Weights of a small image classifier.
Data: trained on photos of plants, animals and fungi (iNaturalist), 38949 training examples, 149.9 epochs.
Rows from block 4, named by matrix and row number. Rows with one number belong to one neuron. Each number is 128 + 24 x the weight over the matrix's rms, rounded and kept within 0 to 255. All counts start at 0. Numbers have three digits each.
# gate: MLP gate (model.blocks.4.mlp.gate.weight, 672x256), inputs 128-255
# fc1: MLP up (model.blocks.4.mlp.fc1.weight, 672x256), inputs 128-255
# fc2: MLP down (model.blocks.4.mlp.fc2.weight, 256x672, transposed), outputs 128-255
gate.102:100142148170138149104143125100108097120128108112094097131114113072128117104104094174172107118092141073101157098093128140160191150098142093104141076126118166154096128113134145158146158127165112117062111136113138127126156152101169084149109134138107154141070138146206095094106127147150186180172097128119111165170165120149149162162104157145126184149138117126135169146132128163111152140126
gate.103:140150175134094135142091143137139146144120132132117160103138121103142163142164112161120133123127103111125106169129148175123183098116121079104092120102124128108127128142139104127189160092071105146130134149115135115136121112165121159081097124138166099122140132143113144084145187170114133113111162088147121147135123144117128165151123139069137154123128109156149129154154156134108134115107
gate.104:142146108132097133146160128150131107128124130128125124117105123141134157125118131139117116113146113144133097135109115117118138157140121121104159165153128148116133104139115156127131135114096117132114090160139143107125120148121119134106128111118074139124140151090141131162142138110152107116148121124119144134104135142108114129127143098125096141140102114136152169134112140108141153139131
gate.105:105106162143126139132153149095126122153104147106164126136110141080139111157098122117131157134129116122082134099152095097160142145145155157071136150131122133112133115135155158182119133109108121134111100143084119191121108097115097144137136082158154097133143099119113120116140157152091112156128135136156153134098112150186091133130095111100107125073162097155137093133122163131144133077162
gate.106:145172103117149104085087142074133089110112055123095093153115137137150142063111077120180138186150182139119120159131110100159134079126131129124116085067140093170135148118143131102118152093131075146088180120120117124152085085110149110123134113112133174113154127112119145071165129106125129147116121138135146130131124084149133134094135107162146151103109084152134142165166153141111132112132
gate.107:105129097116091102073178140139127166129155173109143146103089121060144087133119185121153111065102148133124108138105144136169087038205125102127093126107162106097117097116155134152120072127093138112101148125130116143145072082096127091109118110142125102151198178120129163133146179150144167103117119130140145109150107130104160115132147142125138154111110056106120102155120126154107116109119
gate.108:105129072109121108102060129125129121108195157160131118111149154118079164133129110093117126084128109119107105135135115160199156109125098131207088119110100153115163183059152147111157147140112081113151121104065121141142138122096151105120106129125113099153136168103062137079086127094118149182138179136185141167140130126098109209152166167118121067098076127166139137134122144131160143129113
gate.109:130130111083119125150173145165163110135134098115095167110103169102081153150170058050109109159124139055165134139118161087120110147157096052153112106131112126138167083153108161119101130103099136133089155158090188142168137075107141116153148206110109105108148166119110093130141164116165092149194175177135162106157148103141109124145152154133070115091105115112154116128081105139085121080068
gate.110:098173116152076125075113110150160118138141131097152094108140125129114135156117111169110088178145200128126147117104107106150157106115163200143106095097105121129185121183144109129164109117106132168112110120079123148147146127177183109132151061146133106115132120062147137127152138128141109136106092127077157160140114130129137107138107080120153150121093142127118138091178102113114136101100
gate.111:123117120131134122119122118118135166146136096141150122168144107138125152152098161128154118131100153129135120112143153136135110130095144114156090107115155157168103115108111152105194126138124144127121119082121163165131114131154135152150103142098104149126141122103088176113115078146124105116145121065124131118130149138163069125150114117114145105157120127115101126104105109113129119120127
gate.112:142086129115129136112169128153155046123097162143068149118137147105118151096145135107135159142135125120138131101100122104096085148135179101102127132095080129118108140185109167116143148144109126177104111124150185116157112141139127108091174143137140155071141146071122095123083119117190140169090160130138114134140166128124087150136112148150155112081121122130091109144097150148131101157106
gate.113:155127149157127173127111154109215106133143088167126140136141109169056157161167089116122127156157143106151124124116125188099103188085092144110090147163080111084110152155121149116143113105101159120136143117095150103159098163128207164139156150102108101138137133102153130126129115087097114140140114155140134157077112130072115081104146102079103118124118146106085161155084112121146098086134
gate.114:137114128111155152159067137154174089130169154128130149151135113120113102097143159081129087137125148110109130152212155152147152084149133121136147140150083080175152136107127145174131153117107128102125098088085146134086140133142173084131110181160118171133119137125149098171087163145112181110070128133093095065126087148139121133167157147100150101146075124131213129146116157135152117147163
gate.115:138138123140112147122142125131139099107122151118142112183140141088105136111140111149150142128076132149106119137145110104143127112139136104121139112131130141140101121130121159097128078148130113160106138126133121114120151144118119140139137121155149104142160140124165126148153145100089102131131154099109129141159114129131170153127118126136121136139093114127124133145132112100124125119143
gate.116:128132123124130129121125125126129136125133122131125131115123122121125131130132123132128123128124130125122125125133131128136128132120118131129128116124141123134128131133134129127127127128130130127125131131130118131129125123131128126130123124124131123133122126137126132123125135112117119130133121122118134139127127133127133125131124122131125127120124138131136128133133122131132130125135
gate.117:139159113134120124129143133124137140116129117124114123097136147105139122120128127111137136149130135134133113128113104122145151134139143127151115122128155142160125125121123146113142146125127098147113152127123110117130101136135123127130123131135104161121159144119129108150107135147116127119140130144133099136123130137133137115111131116124156116143133129142124134111132139145168110107140
gate.118:148133139121128150115128141147134150125148168132101143106109136099138114094129104125115122112140121162100124149120133106130083105149137133116134121125115112161134099149130141117125140129132149142142127114125122129109148138131159126114146118108129119131130102134132106146133114119141159132134124150148106115100098106114139136113142131152143114170118105120069112162117108142124111088147
gate.119:125093103141104134163089127091100168139128139093119139111145139127133143095103137137153145115168154140067093117135103104122116121134134141112162151158117133136158135144134116106116154157130157106174151118141166144080137163125104131099138106110130121115137147141107137185152146096132113153130125165133142159119111085119123115114116119121143096116100128151096141115116111100123179106107
gate.120:118134138129125139127116118112120126114113125142144142129118140125127134124136120130131114129126120115128123136123132144136134124123127126141121132135128134133144126116147120131133115124142125129130127116137118133134150124128142122129137125132110128127140141108138143137135129115126127124133128126137131132127131122118139126135143123124124142125126128122116133123136131117124124129145
gate.121:108156142090161139105184096155126144126163122123108143151093137112147113118124134157118154125137103134111140098133106145109109101115180132175156073116135147138130130137106090107147139095134102095124113115135089152112106120160115113147178098071101166088097123068147152153143105120164106076102115095132130134097110069114167116156157085147140111126120127151134126136137116112157141150100
gate.122:114127116111128134131135174118130098132123079113125151108134076063128157152160113135111146158133103121117155053073107099161159096126124202190085082142158129172183107176146143092080107104110156135095122142135141175147149071130163106147145140107133116103175080105134112165166095088105115074142113139183151151096107137060147179148143093113102132085116174124145153231100134135055125152049
gate.123:079138093136096071102098065121091073104143074151119126127177079122092142075145096170125090164109138167135136156119140154103153115133136086115179086129115136129117103126086168136150136164111160079132100126134154143139134130093137100150099066165115135087133140152126142114091132136157126098133176092089116154129127121104124110147098143135118129157149147129161152117141122109169099157099
gate.124:128119093178160116124144111143144151168147159100119106088100102139122157140162132107132152109162081053191088140158128133135124138146138132114141129088181099151146070113103145100146093068125122097130161146130098094084149147163078154151169151124119080148138115157144113124114122095139139140153129127119108114173118138072141127050116156174128138148131114105093116129149133138094105090106
gate.125:123141100136165135122114135124055141143133157128118121121127140123119136097099131160100127119123131153086132167139080168127128127130108115145141121157139153126132110135089097077128132178126122100139134113102092153106127108104098143090122139129142146119125148084140096122132162113150161141146175102122137089142125096169116153135147181125117108150083079152142111135130102148138160201149
gate.126:121147132101120137118135132125119128123130124121136138132133132116128115139134101140110136134128157122119134112122116119129136124114123127118151133151119126120120117128141099118122114118118118128124139121106142138112109121154130098129145137121155144111141135103128126128126142151137126101120121129127136153152140130132119120129151127116143124115128140132133121144116149130132140118107
gate.127:123121122141131130131133135137133123128141138121117136117148130125122124139126127115119139128137132142124126120135123125132120124135128123139133133126122118125129121147116134115140133120120134139137131121128131132123116114110138120126130122133130144143129124122137147118135138124128127130123122125121114123128135119130134119123129137132140132137122134123126129123118125132125119115124
gate.128:168142131112130131148148145155165133120102178129122155118161130095124177107196048104153148119129146113143090082125147150192143179119137140110140137171118103131140149092113128113134130048094117116140076189169140126159151134135142089179091112090084140149062135096130131119129090114086140135172157097075170124148120117106138185140139104137094131139127121110122173116158141109143129103131
gate.129:111115161122113118114141135131114114139110120130128142142171116117126119118123127122110126150110128134105137137148143120117119105123109141136126137150166125122133128141124111131115131127142105166124143154131145088128126121113119128138115117131136158109125127114132156121090139131129123143126122132111136116106154123122104132140112144122177093148165123102176134117137110138114120132126
gate.130:113116121150133107117086126129113107109132170141143111107152122101135126144103144125120132119121155121099087145133118142149107131112121138106127153165141095128156115111129146151136132144106148145102084111134116126145118113132162153106153133144119138179125125101173109121115095124151153140100124116162129136112129132147100116152148123125144162148118104142111120145149099128153114147114
gate.131:138123126131140135117139130124132114144129132122135141132123130120139124128128130124115121126132117129105136139110120134112131129140111124136124122126134114126138137134125141123120130102118112123139141111134125122132137123119131139131142118108113128131143129132119128137115141123139130116134123124130110133116136137154128140127118128126127130130127125121135127126115127121123121108126
gate.132:082143126160130105101109121106145151162116145106160150149083096150136114182126089158130134120210113123146143121115093134130100127099121063173085095172110049139133144133118155106114124132100152155144178151112056140132099146102180093135111130058132174075113138091092170141155121103116140170144093133124110091131146094091108116136132134107118146140111122167145161157158097069107107137135
gate.133:146138156140130120108099136129144139141128116119111111151129131120131135144150145126130143121119095109137113125138124103118111124136112130116141149108132143120121133105109114120126126106125107152092148129122151129136139122123127127136141110151121129133110130130130107122115107111142111140140128126124158136106117108128123113129115136138093125133116133144123135134128112115131125150151
gate.134:142134150133121120100131136130127142128123135141116128115125134128127134137136134141140132130142138127122127129121127143119120126121131132119107129125135140142136131132125123118137136135129147124115131138134130122135126147117120128124124147130128121148130122127132127129133150133140132128128118130133126119109131122119127128143133119123117124113098154132134126127126111113126132114130
gate.135:117105145142138138102144125127149128113112130075128157110153123129115115119126116114123141137138164081145115173093116107161134125158137087158119114139124109108136122102105154113133156151124112098096118120141153127135101090119116142149153079174134147146156103114134133139117144123148099119138129116144124163142112161148098162143144118121130140150133122112152108118124131139134103137137
gate.136:119130131144126125127128120109124107119124132129129128128120123117152118117127128126141138136133130127141136123142134114135131124126114118116132130131139131125128124127124134124123124121114126141128132120120127124124141127137119132113135132130128128128116130121139133114118126134136132128124120140133131135128117107134121125126123132136126130120130118136122136135140131130108122137129
fc1.102:114135165141149154106131106108113103108117112132150116136152144071125122094087101163149133124091150108106155078085119124165203123124129082129150087121166094135098167103119113153156161117145099088130128125154136144135152126103148058111094129145106136111097148178184078096138119170163213148108122108108110165156169135151136176147105164181108171115138162111121148113116144144127132147127
fc1.103:103114072126137086155162120101110137126134105082111127163133132102120087161112138089130125097122123136162109138119107127138089116094167163139099123152113133134161127154104151118083122126163141114155140131148130149103138117139143124155121173144131121146160101107126079142129116139097147166121076131105137111142144134127114077105129123178086117118114127107097172116117102137176096126150
fc1.104:147117097106112127134123099142149118125118137107080118093125146129104139111109113146107123135143103133142117137126145139147132121085116150104148147177108139130141131126123125123131110105105072129123128141130130140126119163122129160107109113154118124123125119117145143149125131135130098153140105116119145114140160109135099137146150116108101138152108141121154126145145140118107118151150
fc1.105:068146115129107133133161177147141117147146132124108151092147148131084137119136089148162128144111171111105160159125182170087117076109164161149154073130141133159097162082108091100134141139093153160161097146130164144120173100122123128171152137119094119117166128142129111156103092144153157133093128169139061087138096191125105100150113100121130066148103118108141106127103143086090099165168
fc1.106:155077148126086111153130127096088192125140109116143095201124045161169157140175147137097143128165094156105134105153096152147147153125124126145156165153106128142127161150111117110126136129082146117153149127121118101164135160106080154098146162161104116183117056071102141102144120104150104102127126097133095086167166090122101139176079132174123127112146186143094067191118099137135126120130
fc1.107:101185143102143118133115152195127145150151140130176165146187113082153158156133098095110135149084142074108127156120143129107133053107111139151100171099132148144140149164143103169125133134100159127171156102136133099140144123121106127112108091114123112142167192168107125120071138147160133206138106132056194122101153167139156067157109139124086151131132065174112104169136158199101147089116
fc1.108:072074131181137144145148159137173100114138103176118162118073102161088132138174079177103119113163113148126132112172123125099156128122102119105141150122159134154133093131115132092143107118116122170136037088142054091113118095142117101131140148108138091155167118107122103157155119160128150113138118108180116136159142138118095142126156058121186072149127182132092096122162167098143151096117
fc1.109:162119132154118151125105150122125142108139142114155127126130148144104096084128128141122134163166193158125141124126166167115148038091098110160140138113164095150131184099168110140118126141116149108169112108136099138155096080165127137103138089126202116118095079127117131130135118166148125101092138100149137171118149134079119139110136157182139159107138149173065115116167139117067103103179
fc1.110:155131123117090121143142077161168130120153133157164157121119112111073084084144120157127114129101109141119119124141084148133118153140125104115136142143141101121143135124107092172117171130141125128104077127124122064075124072141121134082106141161118124138098094144099122127166171079131119118112145149122139105135141174169163153090143119128112165146138129048144170138155121106138148122136
fc1.111:097141129123085115118129151177139098084111125131106144102133167097118114054131116136109123147136094126136114140126152100130140122099104153121158129118154071101160146101108102147074150148116130110110100111107111112141137116103135143112123148149146153126115147139144098136145172124097137161127133144106127112136144115100128119104148166132126163158131141086137133114149147151134105159134
fc1.112:076147132085091139109106105146099113159181124133118156160169117128091118169160179150105110113094156115113152057185095143121139138139119065128165165124137074122125091138132109101143131148110120143130083147062097105082126120149116102041118128178138152143191093188085131148126107169153112090106120048140150140144156145106132110119120152115151132137162172120179111119158092153092134126139
fc1.113:139122124124142094169133151136116149093116172103148120172116107093117109125159194174175076115079105126117138038140080095106139100121149124160095094180183146188165154117099130102122128120194148121138120157148152147135143086130144131131101163122138173133139143074102083146110127109134111133105134113154140089157142118126086095152109150118166118137100134135152130105166136123163148165107
fc1.114:120147124104132122125129077178199114111157138116070127141135122134130123120203158103090071140107169140126131105184147151165154069155102122109136114134136076152115144144131139170164136146100145145141120155173138137096097120125140108123111084174127108116145150177078109158054127152103165162138141109119191111135093140166147113167126119129112157124101129094149147127116154168193080130125
fc1.115:149131162127128133116139115128105123112127108130169090157121152121119129126147120141153117165110131128134125137154142124086132112116136135127139142117095118127121125108146097124152124155137115140139131119096119150133137139120166112123121132096148125148125098142132156148111146115094120134132142143109119111130164131153109126096117131118125136111140113094116113135136139105148145135140
fc1.116:135127126133127118132128126126130127121131127127120123130139130138131127132128125124118137126127127130129138130119112131133130134127125127137130135113116127127138131126130129135135130112123120118134135130124114128130121127130125129139128123124129121130134128125124122128129133141122137135133120130146119132134123131130118128125119140117119127119136121139132128127130130131135134129131
fc1.117:124124154126115157136135110119124128126122139151154148151124130144141131144116134140111119110110125125102133149135159123115125120119123141148122141131104139126123141114158143146114099135132150086135081118130134143115135111147125127116144120148128136133137135136110137142135144118135134161108135125124124136110138116126110141150137121129119129137127133111107134133141149127131139154133
fc1.118:143122109114133132139145120150141140112140128145159102135121140126145082132140116125144146133149123132140109155138121133109106109153124138122114114139141109156137110139153110114110124118127146120152107133091111167124147099110154111095149142132122114151131107122139091137126125118151162156134124143128113103072127117113133113138126155144134097143136130129116141146103122142156100141116
fc1.119:118152134132117133114118135056100137147109129122128132147130135159101153123132135124144160094139138126125094114179074131124144110161096141091113124162152106154115176126126165138123134092131138134159108104177150116121146144071118143143109114122129141118121101116133167148117138094141151128135152116130125119107102105099125113111102122127129103101115147138092128128126146141110148133131
fc1.120:127109138143130148125130131131128124119126129130132122127125127125121130132129122140135108125131119124135133144115125139118144142125127119145127126141131132133128131120136126127119123137139119122131129133140128135140128130126120128123149124112123115127136136104129143121129136112130126110129139126132116127132126129127130122138126125122130144117133128134135131123134144133132123135130
fc1.121:171113090129103098131156103106110081096140112133119131065126116132120113148107101168108103179109145090170106101145072107107151117101118117145147128130164083154131103176094159119143110142134155143093191149093137163138101135138128106113144148142159120091145122173140094104117135165122114117190115134156138135118143090166128128145087162121123110096160095122113103155155108166160150159134
fc1.122:130124154142052129104136175106086149173138160171146116104154149155141158141102185123107153114104165137169103129100156126158159157095130062157152168149110103157139146147081094078162105123102083087143081083131130112123120136068141111076169185180116110157095099144148150093100124088099148099176128137087177132096191141165073185141135145133170133142164110115123122097139149073210037110174
fc1.123:142120153137132152170110185169141182150082171103131119093085167113147133188123160098129128111163120072138134125130071100144121129153120176113103171151149154125109163117162126139114133095108112141108137117107118117119135116139143149114188163135134104132151099122177135165161137132085126121116082154176122143142101144125106126128161106149123148111135108095085125115119154189123122105151
fc1.124:128133116109138130100087145152136090114113124180171142176164164196146123077142182129126152163126166101123147101142139152159169120103126129084115136129134116174098142139105136116153084153139158170060109107100144086151125134127120117146125104126095135103109118110083144115098123108168162078116205146112194126100106147135152142165132122154072171149135149170111137148114106108160107188125
fc1.125:180113124094107130128115125123150098096158117143136138120115160142126144144165163092128115157122116092129113119143145123119137176131117137101155163139126084156165148145170177168141133128090113134130172110094114113143125119132106126138160113115116123100141145134145154099140111144109104158120067149156107108176118121144131122107141112124112143116148154155155149105119139113144085074147
fc1.126:123160135127131147139130135131144129124109089129131124110142130143129124115134093136134123121123130098123135122131134111141139123128117113149150152140127143128114123118104114131139125119125153151128158087103123156113128142141099134103126128141125145123123131099131113130113116144151132111100107115133133154153137137129100109139122143140146131121148138118124119136138146113130124127113
fc1.127:119122126134140137127124127113132144132129133135129133116136132119128126129130123127138131118120115132116123123146115127133114138129140126117118119122132129109136114131126116117138123136146127149123126125126133137115123131141130132137131121125105125127124132126115135137123129144135117131130120122138127131117125135131124132119128131141129133139116132130127125131132132131135139115109
fc1.128:097177157145080129104124155189078104134146162139176110166174112106106141188129138180083128154119139171089074084149104173101086125110091124159129133129143130123136122172118090165152094100092125150105122097174159146124087099140104094137104092132091153129093091117088157096131163117144118141166119124125102154086117149118136134069109132124103126142078107184093127089142118171119096131138
fc1.129:148119162137121120110149116139107123124125135135133138113148122137131133138110137153129136134131122147109135136112121107139120096136104125149117117123125113092149135122138119128110137125131135114124142148137135094136147124133117143114143130115134137117138145124098156133094110142128121109113145120112140128114126150121121150143135132113147124158152111121185145121097120130095127132121
fc1.130:152124102130107120125133128118107118147118118155122101068102150144120145114126166134131123146133127131183095162151107145130134159100117121104142133170147115110155123096149137127124127118131139135101112126129127109127123120148159118125139148146116149132140153116119092093121102108157140135133137110136127145139141094137133135122141144130147137133094100130112116156139125130136108146108
fc1.131:129132119110119112140136132126127113138154120138126134111129112126125130118115131120130121106125110136130118124115135113124149112137123125108123131127136126142131125102107128131144126130132122123123127128129109133113091133143139122124135127130125126124130128107124137138131138135118134139141148132133117130138143119117144141143129129131138141126142137112132136121131115117119132128153
fc1.132:172148061093155129134090148118097111136099103097141113122168166075072083125094163083135149123148188125101130169129139121105123083146104144125117126113147181155100126125169114149110087129168140117140130103097202127153120108103138128094097108149122066161123099171194126096099144157165139071090118141124123173103155168118081150108102167167125110084105086073102133103124102157213172119154
fc1.133:127147142103114132139138138136114143109136112141132146121144132124126140138141140099092125144131148127114112134119143132147136132121117147134126122131132131119121130137136130130135100130134127142127147140114130127112115139129123129113110137129111118106125137131119116130134138129161103143118128099123139135133146127132133115131133118116146118120149112116135110154106138162119096099126
fc1.134:140136124138134141131144145129136110110124129121123124134129134127103117118143126120107133124142108118119119146137114116130138136131122120115138124140129136136123106135128118136137117124117133138152118145131121131137130113136112135132128127113126139124138120140141121132141129129099114151117116125138122141137108125123128127114122137140129150128120125128109123135139130119139127125125
fc1.135:101126121127160117077136115134136119124140141102145144107154112111121164121094126117125150114124126104129121135123128143143132123157137091149127121154145127130113108110128144146121142147140088098110099116144140122128086136115136162117134112121120140132135100140103159123127181102134114118121156122111138150163105146124122149161111128120126089171147081087125125119108113120126153138165
fc1.136:135130116112125121117131124148120141138145124114124138124128132147108139124141122108131129130136122118118123130110134119116134125134131124133133149131117132129130115125129128134122131132134132126132127123130116130125109119132128126136124133135140120124139127137131127135132123129135121125132134132131133112121130138120124135148138138139125122124133114129147131120132119147119136121131
fc2.102:116080114102132157126166158152114139147139147149100118114185159123152107168053146141141111153081133150072149118130108141135150097118145081137096142130112117070155120081094115087064141137146112135121161076113064144126158160093163158146133129198126090091154162113151199114112065121171097176102107140100123139108110133086135136130098099143173190118150109109133152106088122190147087124068
fc2.103:120149126142099188166143112113127112059141136118147104143127178123140123088158075160136132096099125146145176102134121096121174155108145112108108111127147165116134116112166155073129121142124141145134086094152146109181125111127125093136105146119163122158121130127160187106141110136129137145096095167156076073135137057128111119120106125166118151153129072102149164112130109143106119127145
fc2.104:141152106107117158120150121133136149114156116143085158118125144149141123115124131155135149125152112141137148131140141126084157101115119106136111113146136116117165143105124116125146118114152104112140113116128118153115142113135166102134130149130127119116152127171079128125129137111133118108115144123128158161114095125119125120132126149086130101166119160140130102128118143177079156161159
fc2.105:129123124139172182080081137098166157109136114183095112144162183126148143146107154121132100106175122131117105149088160130138138118112116147116118109158138126131117087108200110119101139154114128115103126121134139070171123128109117104156154126102144115155099129112115143146135147119104117146159121161146116114109137138084117151104122084139115119067117129106118157137163085153132060117101
fc2.106:158145115117149105097147106140126098140119175107157110129119119106127087140123166100138128150055119138116106173146108132104162151140145149189105158131095203127119126058089124144164146149119146144139110158140130097124111121196181182094084106111069150127137137142149173138166163174119086138129091091176166159161128138153148172134133091170121116141129122138148138115148135156143138093154
fc2.107:108115142127190121104135157124155108123135130153137160135134061104090125100081154156123127097126120121146144111186108104148127111099109134075125193080168100120145062101159117066131167111058189139124183169156143129123116141101075072113137154136128078160112126159114126147119099141125097138185158114083107139089106138143175147135173172139147115205156161082082088124138159157141126099104
fc2.108:097145125115113079119140110102152134121150144100130108138147123128091172127126076132129142162151130140135123128122106097093092124154105152123119110143179100133122127122071148113150142137122138111095178064125081099116118133091135075172142114122137141103164117153094093149171099176157087126117149126077139129136110114191134108162113078157117108134125133097129092164146142092134144141122
fc2.109:090116169116152156108140116075115145133106104068175140211132131106092127125090112126102148113145108124164095138094133162107115115080141136151085136133180138142155133133108159111099150115147135140086095194146114125113169127131172101192162191135142137134140142067179117184170148134105094164152105102125114132110130119095100134142058134086149146146127147135060072106125095192160154123120
fc2.110:115102062142129143142116146102168131109076133125124131130144139141138173105134079148116087141134086149121102116171108122119079155116132145142139115144104154141079105122105122092156140136155150122122086107121180152142118133146167139086132110139136157096192147149112153151126126121134154151157150161138148129124134125194117132122084113160140109175137099104137110132114159123089106111164
fc2.111:105133104140143131128140119095176142086152136135098115102127141115094135134153154176109109152120140145143138113126128144125127124135135109118134134138119085090100159106148092119117107150097150177143133157158122110121129134111122133123127106127129139104137124150139105131138143105101127139131100103158144115145174113121151127114133126162149137135156138130176137133110131156107102113135
fc2.112:106139145144101103190138107089139094141126133095093143132112122106129122145116135172141131097139088163140143084125128113132142136146140172158150167131091127176160134095132118075140139124125053179170159114109083109097141208102117137124089153089151147115152126093154151133102133180167120122106111161105115105124192104119160077075157187103145113177132121080135121122107115127156066100162
fc2.113:123120172126116131157128153162138072161126140209115170085124104121118098195095117136135112053152169082148117083155117104112122189159072134175157123140147132103061116110085123169095144123182192119098131107177119127076131166109133169125134125185109127119176086115109118118140097122116126132105088100091128100095169115130141131116103129163098088129157155110178133100132109174093100114068
fc2.114:094083070173149107103188117102142083114095104143054113087118094188101154144153113166145138116146104139137103130135137147209121151122114145175077130164119126142136116140112114169153158149091086122052113154137151097121097111095144124131105212154144120135123123154154121139133086124117134120125163139157142117091137123095142177146124081102191091154112132080113108143114116176146141176138
fc2.115:140118113134124139132129142151145134097154159152119122136115125120143153133107118126090137096169133134099127094095109126137110152136141116106139138124109130138137136149137127135141141148138156130099124144122099142148150138132153123154141157120126105116126101133135141145125103127116113110125106097135147128151105101115131120117147122136131131134159164130138127135117110148122150117134
fc2.116:132128129131129128121122114126132126126134129128126125127132132134130128133130119114133133128126126127133135132129127135120118117127130119126129122129134130139128129132139122134136135122133125121123124129130122128131125125129126131127130122125133125131125130131132126136128133125132135128126124125130127129129138130127121126127127138134132126127131120140127143128127114142129130137125
fc2.117:128127143113139138127128098153122148115152136127123124114108105139117137143138134144161116101127138134098136117142129112151110150140147123142104136116078117113141125122106104148111112132096112101116124115123141129137133147155114107123148116123131113145149129143105124131141129144141118151124142109127145153120132106142103161154113151135127124122118143126140139120123150127134133145138
fc2.118:141130119152094147112143111137116120144127141119119121126112071118096126105120127099126119113126130152129124150110149122167132150160113133104124117132122132112100134136142098177102159110127120142134146119134135124116133119099115138125108128148154132115127145121147136129078134113127135103116114125102126145129115118097120113125127121116145155099123120100130101129122104095119138119149
fc2.119:138129140132148174117157118147110139143156125080126104150134109103103120120153131118094054136087098116150133129133121139125138128108114160163143111053110098133175125106194067146123131139143139095113143138138121107085164119151152107170155095124158143151142134091122090128119100144132132110159140141089125183111100139144142103165132127133109122133119105142121094152134131121112161158120
fc2.120:112122139125134137137127132139113130111120127152140126121133121126128128142146139129115117150135131123136112136123130139123136139122142133123109114128128136123127120134116127133127131130124143129116119141132133156130121124140133125134119122113147118126136117124118137129136112120153133118119141144134141107130138114113112126130130122115135133122146136134135131143142122141144117130141
fc2.121:201115150124104118173133111163144127107209120107145140133168170104116115151108094112153090153116096134115103131126112113131150077151143119134136145138097149162120094133123131132132130097118121176075121129094097143149108074107155134131095117111115129088141110145116113172147160145119158136175144146123100122085157120104128116136145162112142111112111161189135155054133089131112124126130
fc2.122:159060091064175092154189158143147097142185018082112130160137172108142125126144139145098104183095142126120134104127143115164100143122188156108143151113130101111119130153114113109140154100142134087107091159130130143137164112190057109184110128100155143121090166145145134082095120117181104146105124087151115122118153089166117086115150161091145112117115121107138168135117107113104140091120
fc2.123:160085105078128131120112110160101099164105096134093084132192104116142093124068149156147142126116126154141139122132087113131160092120106132186148163115116145132162148102131128129134144152107079113146119094124145111084148114149150135166109134072117104136087144128098161146129118116116121140135146139142140097137148107140137162159162119081100122124144152145149155146107114179098148128110
fc2.124:076097156184088146123184140119109127142131138138136138128112102134157072123171118140134142144154131142105131116095148140098145141087152179081175138118120071129132160128079164098083111102123191136134164097168098082125154139151136133135125122127118124155145171133099172132131139131166158081123147137105193116090144109133166109116134100087120053171146110124157134163130127152157190156095
fc2.125:128099094117105069117136100131099142117103145098086121172145151126136111107112099143094114144134125085154168092116103110124092155128148148149084153127094140105106151109123134199149134121118158089157135139176111111122131100118138143154140125098101112130063102152149152135110107141127156089095105193118102129138123126149169147142159089094164133100141135145131133092138141113105129147125
fc2.126:110141124129153133138103112112148151130104141129124116132138146172127143132096111110099122134112113124146119146134153112133135112127125145142097124137134146150125162134131098130139119128127145130108128134121114144123112147126129127138147117112105113110119138143144146125135117122106110157115107145142112128127109148105122118144148141135127137133151141139144128148109101137130131124103
fc2.127:124124139136132140135109134137128122135123130133115134139117131125132132121125120138125128120126139135118119117130130129139130118123128130125128128134131125132122128131122119112126132152139133136132113126121128122132125118116135121108125118142113118138139133134127139124132140134136119136131128125142122125120136134130119127144134128122125128135112114117126122134112141131126129134128
fc2.128:129160122090157127105165169136122149122132098132130154154137099108136133064095143104131101158143167139110122099099103128099087076125101149163114142090114100116139148139108117136082123139131141100155165088150151113097107173093111124150098100120107132172144153156106100139134158099151112092145133149137139163101139110112118156095128156106153195126093135097115141135084076137167183131105
fc2.129:130112134133149136130126122142121098148120106142132112137126105122147140124134117133128114103131143131133113123148141134137149114142111125152177141116126112130144120145136130100108108127173123133099122135111141120130108118127104128094141149139159129116164133088139097121140152139145115152091115138141139124117153140112114091138109116112123143149119139127136136111111128131124138110119
fc2.130:127107153150109128135152123101152130130125127139130116140107135111148129123145109159128111166115140122142123155139124134110137145140108128106143152123104107145135121116117140068117144149128091147126154105135112106110123088121145111117129110166120147085126134124121150151138132126104138123148124109121131120117119123119161120124132127113121141137107143130142114104147151096132102136096
fc2.131:136133117117113123141136139136128135140142128130119140133152117100143129145114139119129122146124116133130118118127120103147119121126111114120146118157139134110111144139133114130149129129132125134143114127130118139130117108139146117132120127134127144133107122128136121130118125132136117130141143118123131125125128125133123128146150129120117133129126130118130126119112113137121123112131
fc2.132:120053134166127109187118150123161086138118140129107120165166082156123112103149098173163098124135130163183065092140129117084110116168150119154172122145082101092122175139122101086146074132132104159150157146145132102099123169126090158117128068150104065125117117162110124103135113087062105124131111140139141150127139133085114144154056156177176078179188168134175126117158093125161171109151
fc2.133:123114096146105115107126133105110142116116125094129155134129126141137136143123146123142129114148104139131105145099125126142143112121115120150140137132154137147122124141129101155141131114088133150134180131132130147140117123140109147128110123130137138149134164126117127126126107138149147109129144120127105116133119150110112140129130133142145141105148134103120135147140140129134113141125
fc2.134:118112137120119132121139125133135137133145132116121140116138117118146112130134124115148114127124126123126133129116139137135110130125133125111118133126108127145125129134149128122120117135131140140122139121125115123130146144135124132125124115124135120146114133137134105135138116125142129157111132136120108132129132120134116125130143135134121137128130121125135142139126138122136117137126
fc2.135:105140133121109120102136128128130097139127155100151119167110136136155163111112149131135141133110120121091140136133159145107112093108130157131135130112106122110123124138116106108106109123106131070114172152089143129113093096129142100126107146154120131125124138127153104157113119160130138142105112148092150129125137127101144129127145123163104095099142127149128133152086099111114130109132
fc2.136:153123120124120124121119127128118124139134134124135122116137132124131120133137137123123125129124145130134134144134124114130122142118124126119118125127129126124119129126122122131128130131117121121129135133132131125117130157125122135136131126134127123133122138139141127126121133136141135137137117121137125125130130124131107141129118132125124126111125124139133132125125129123118128133119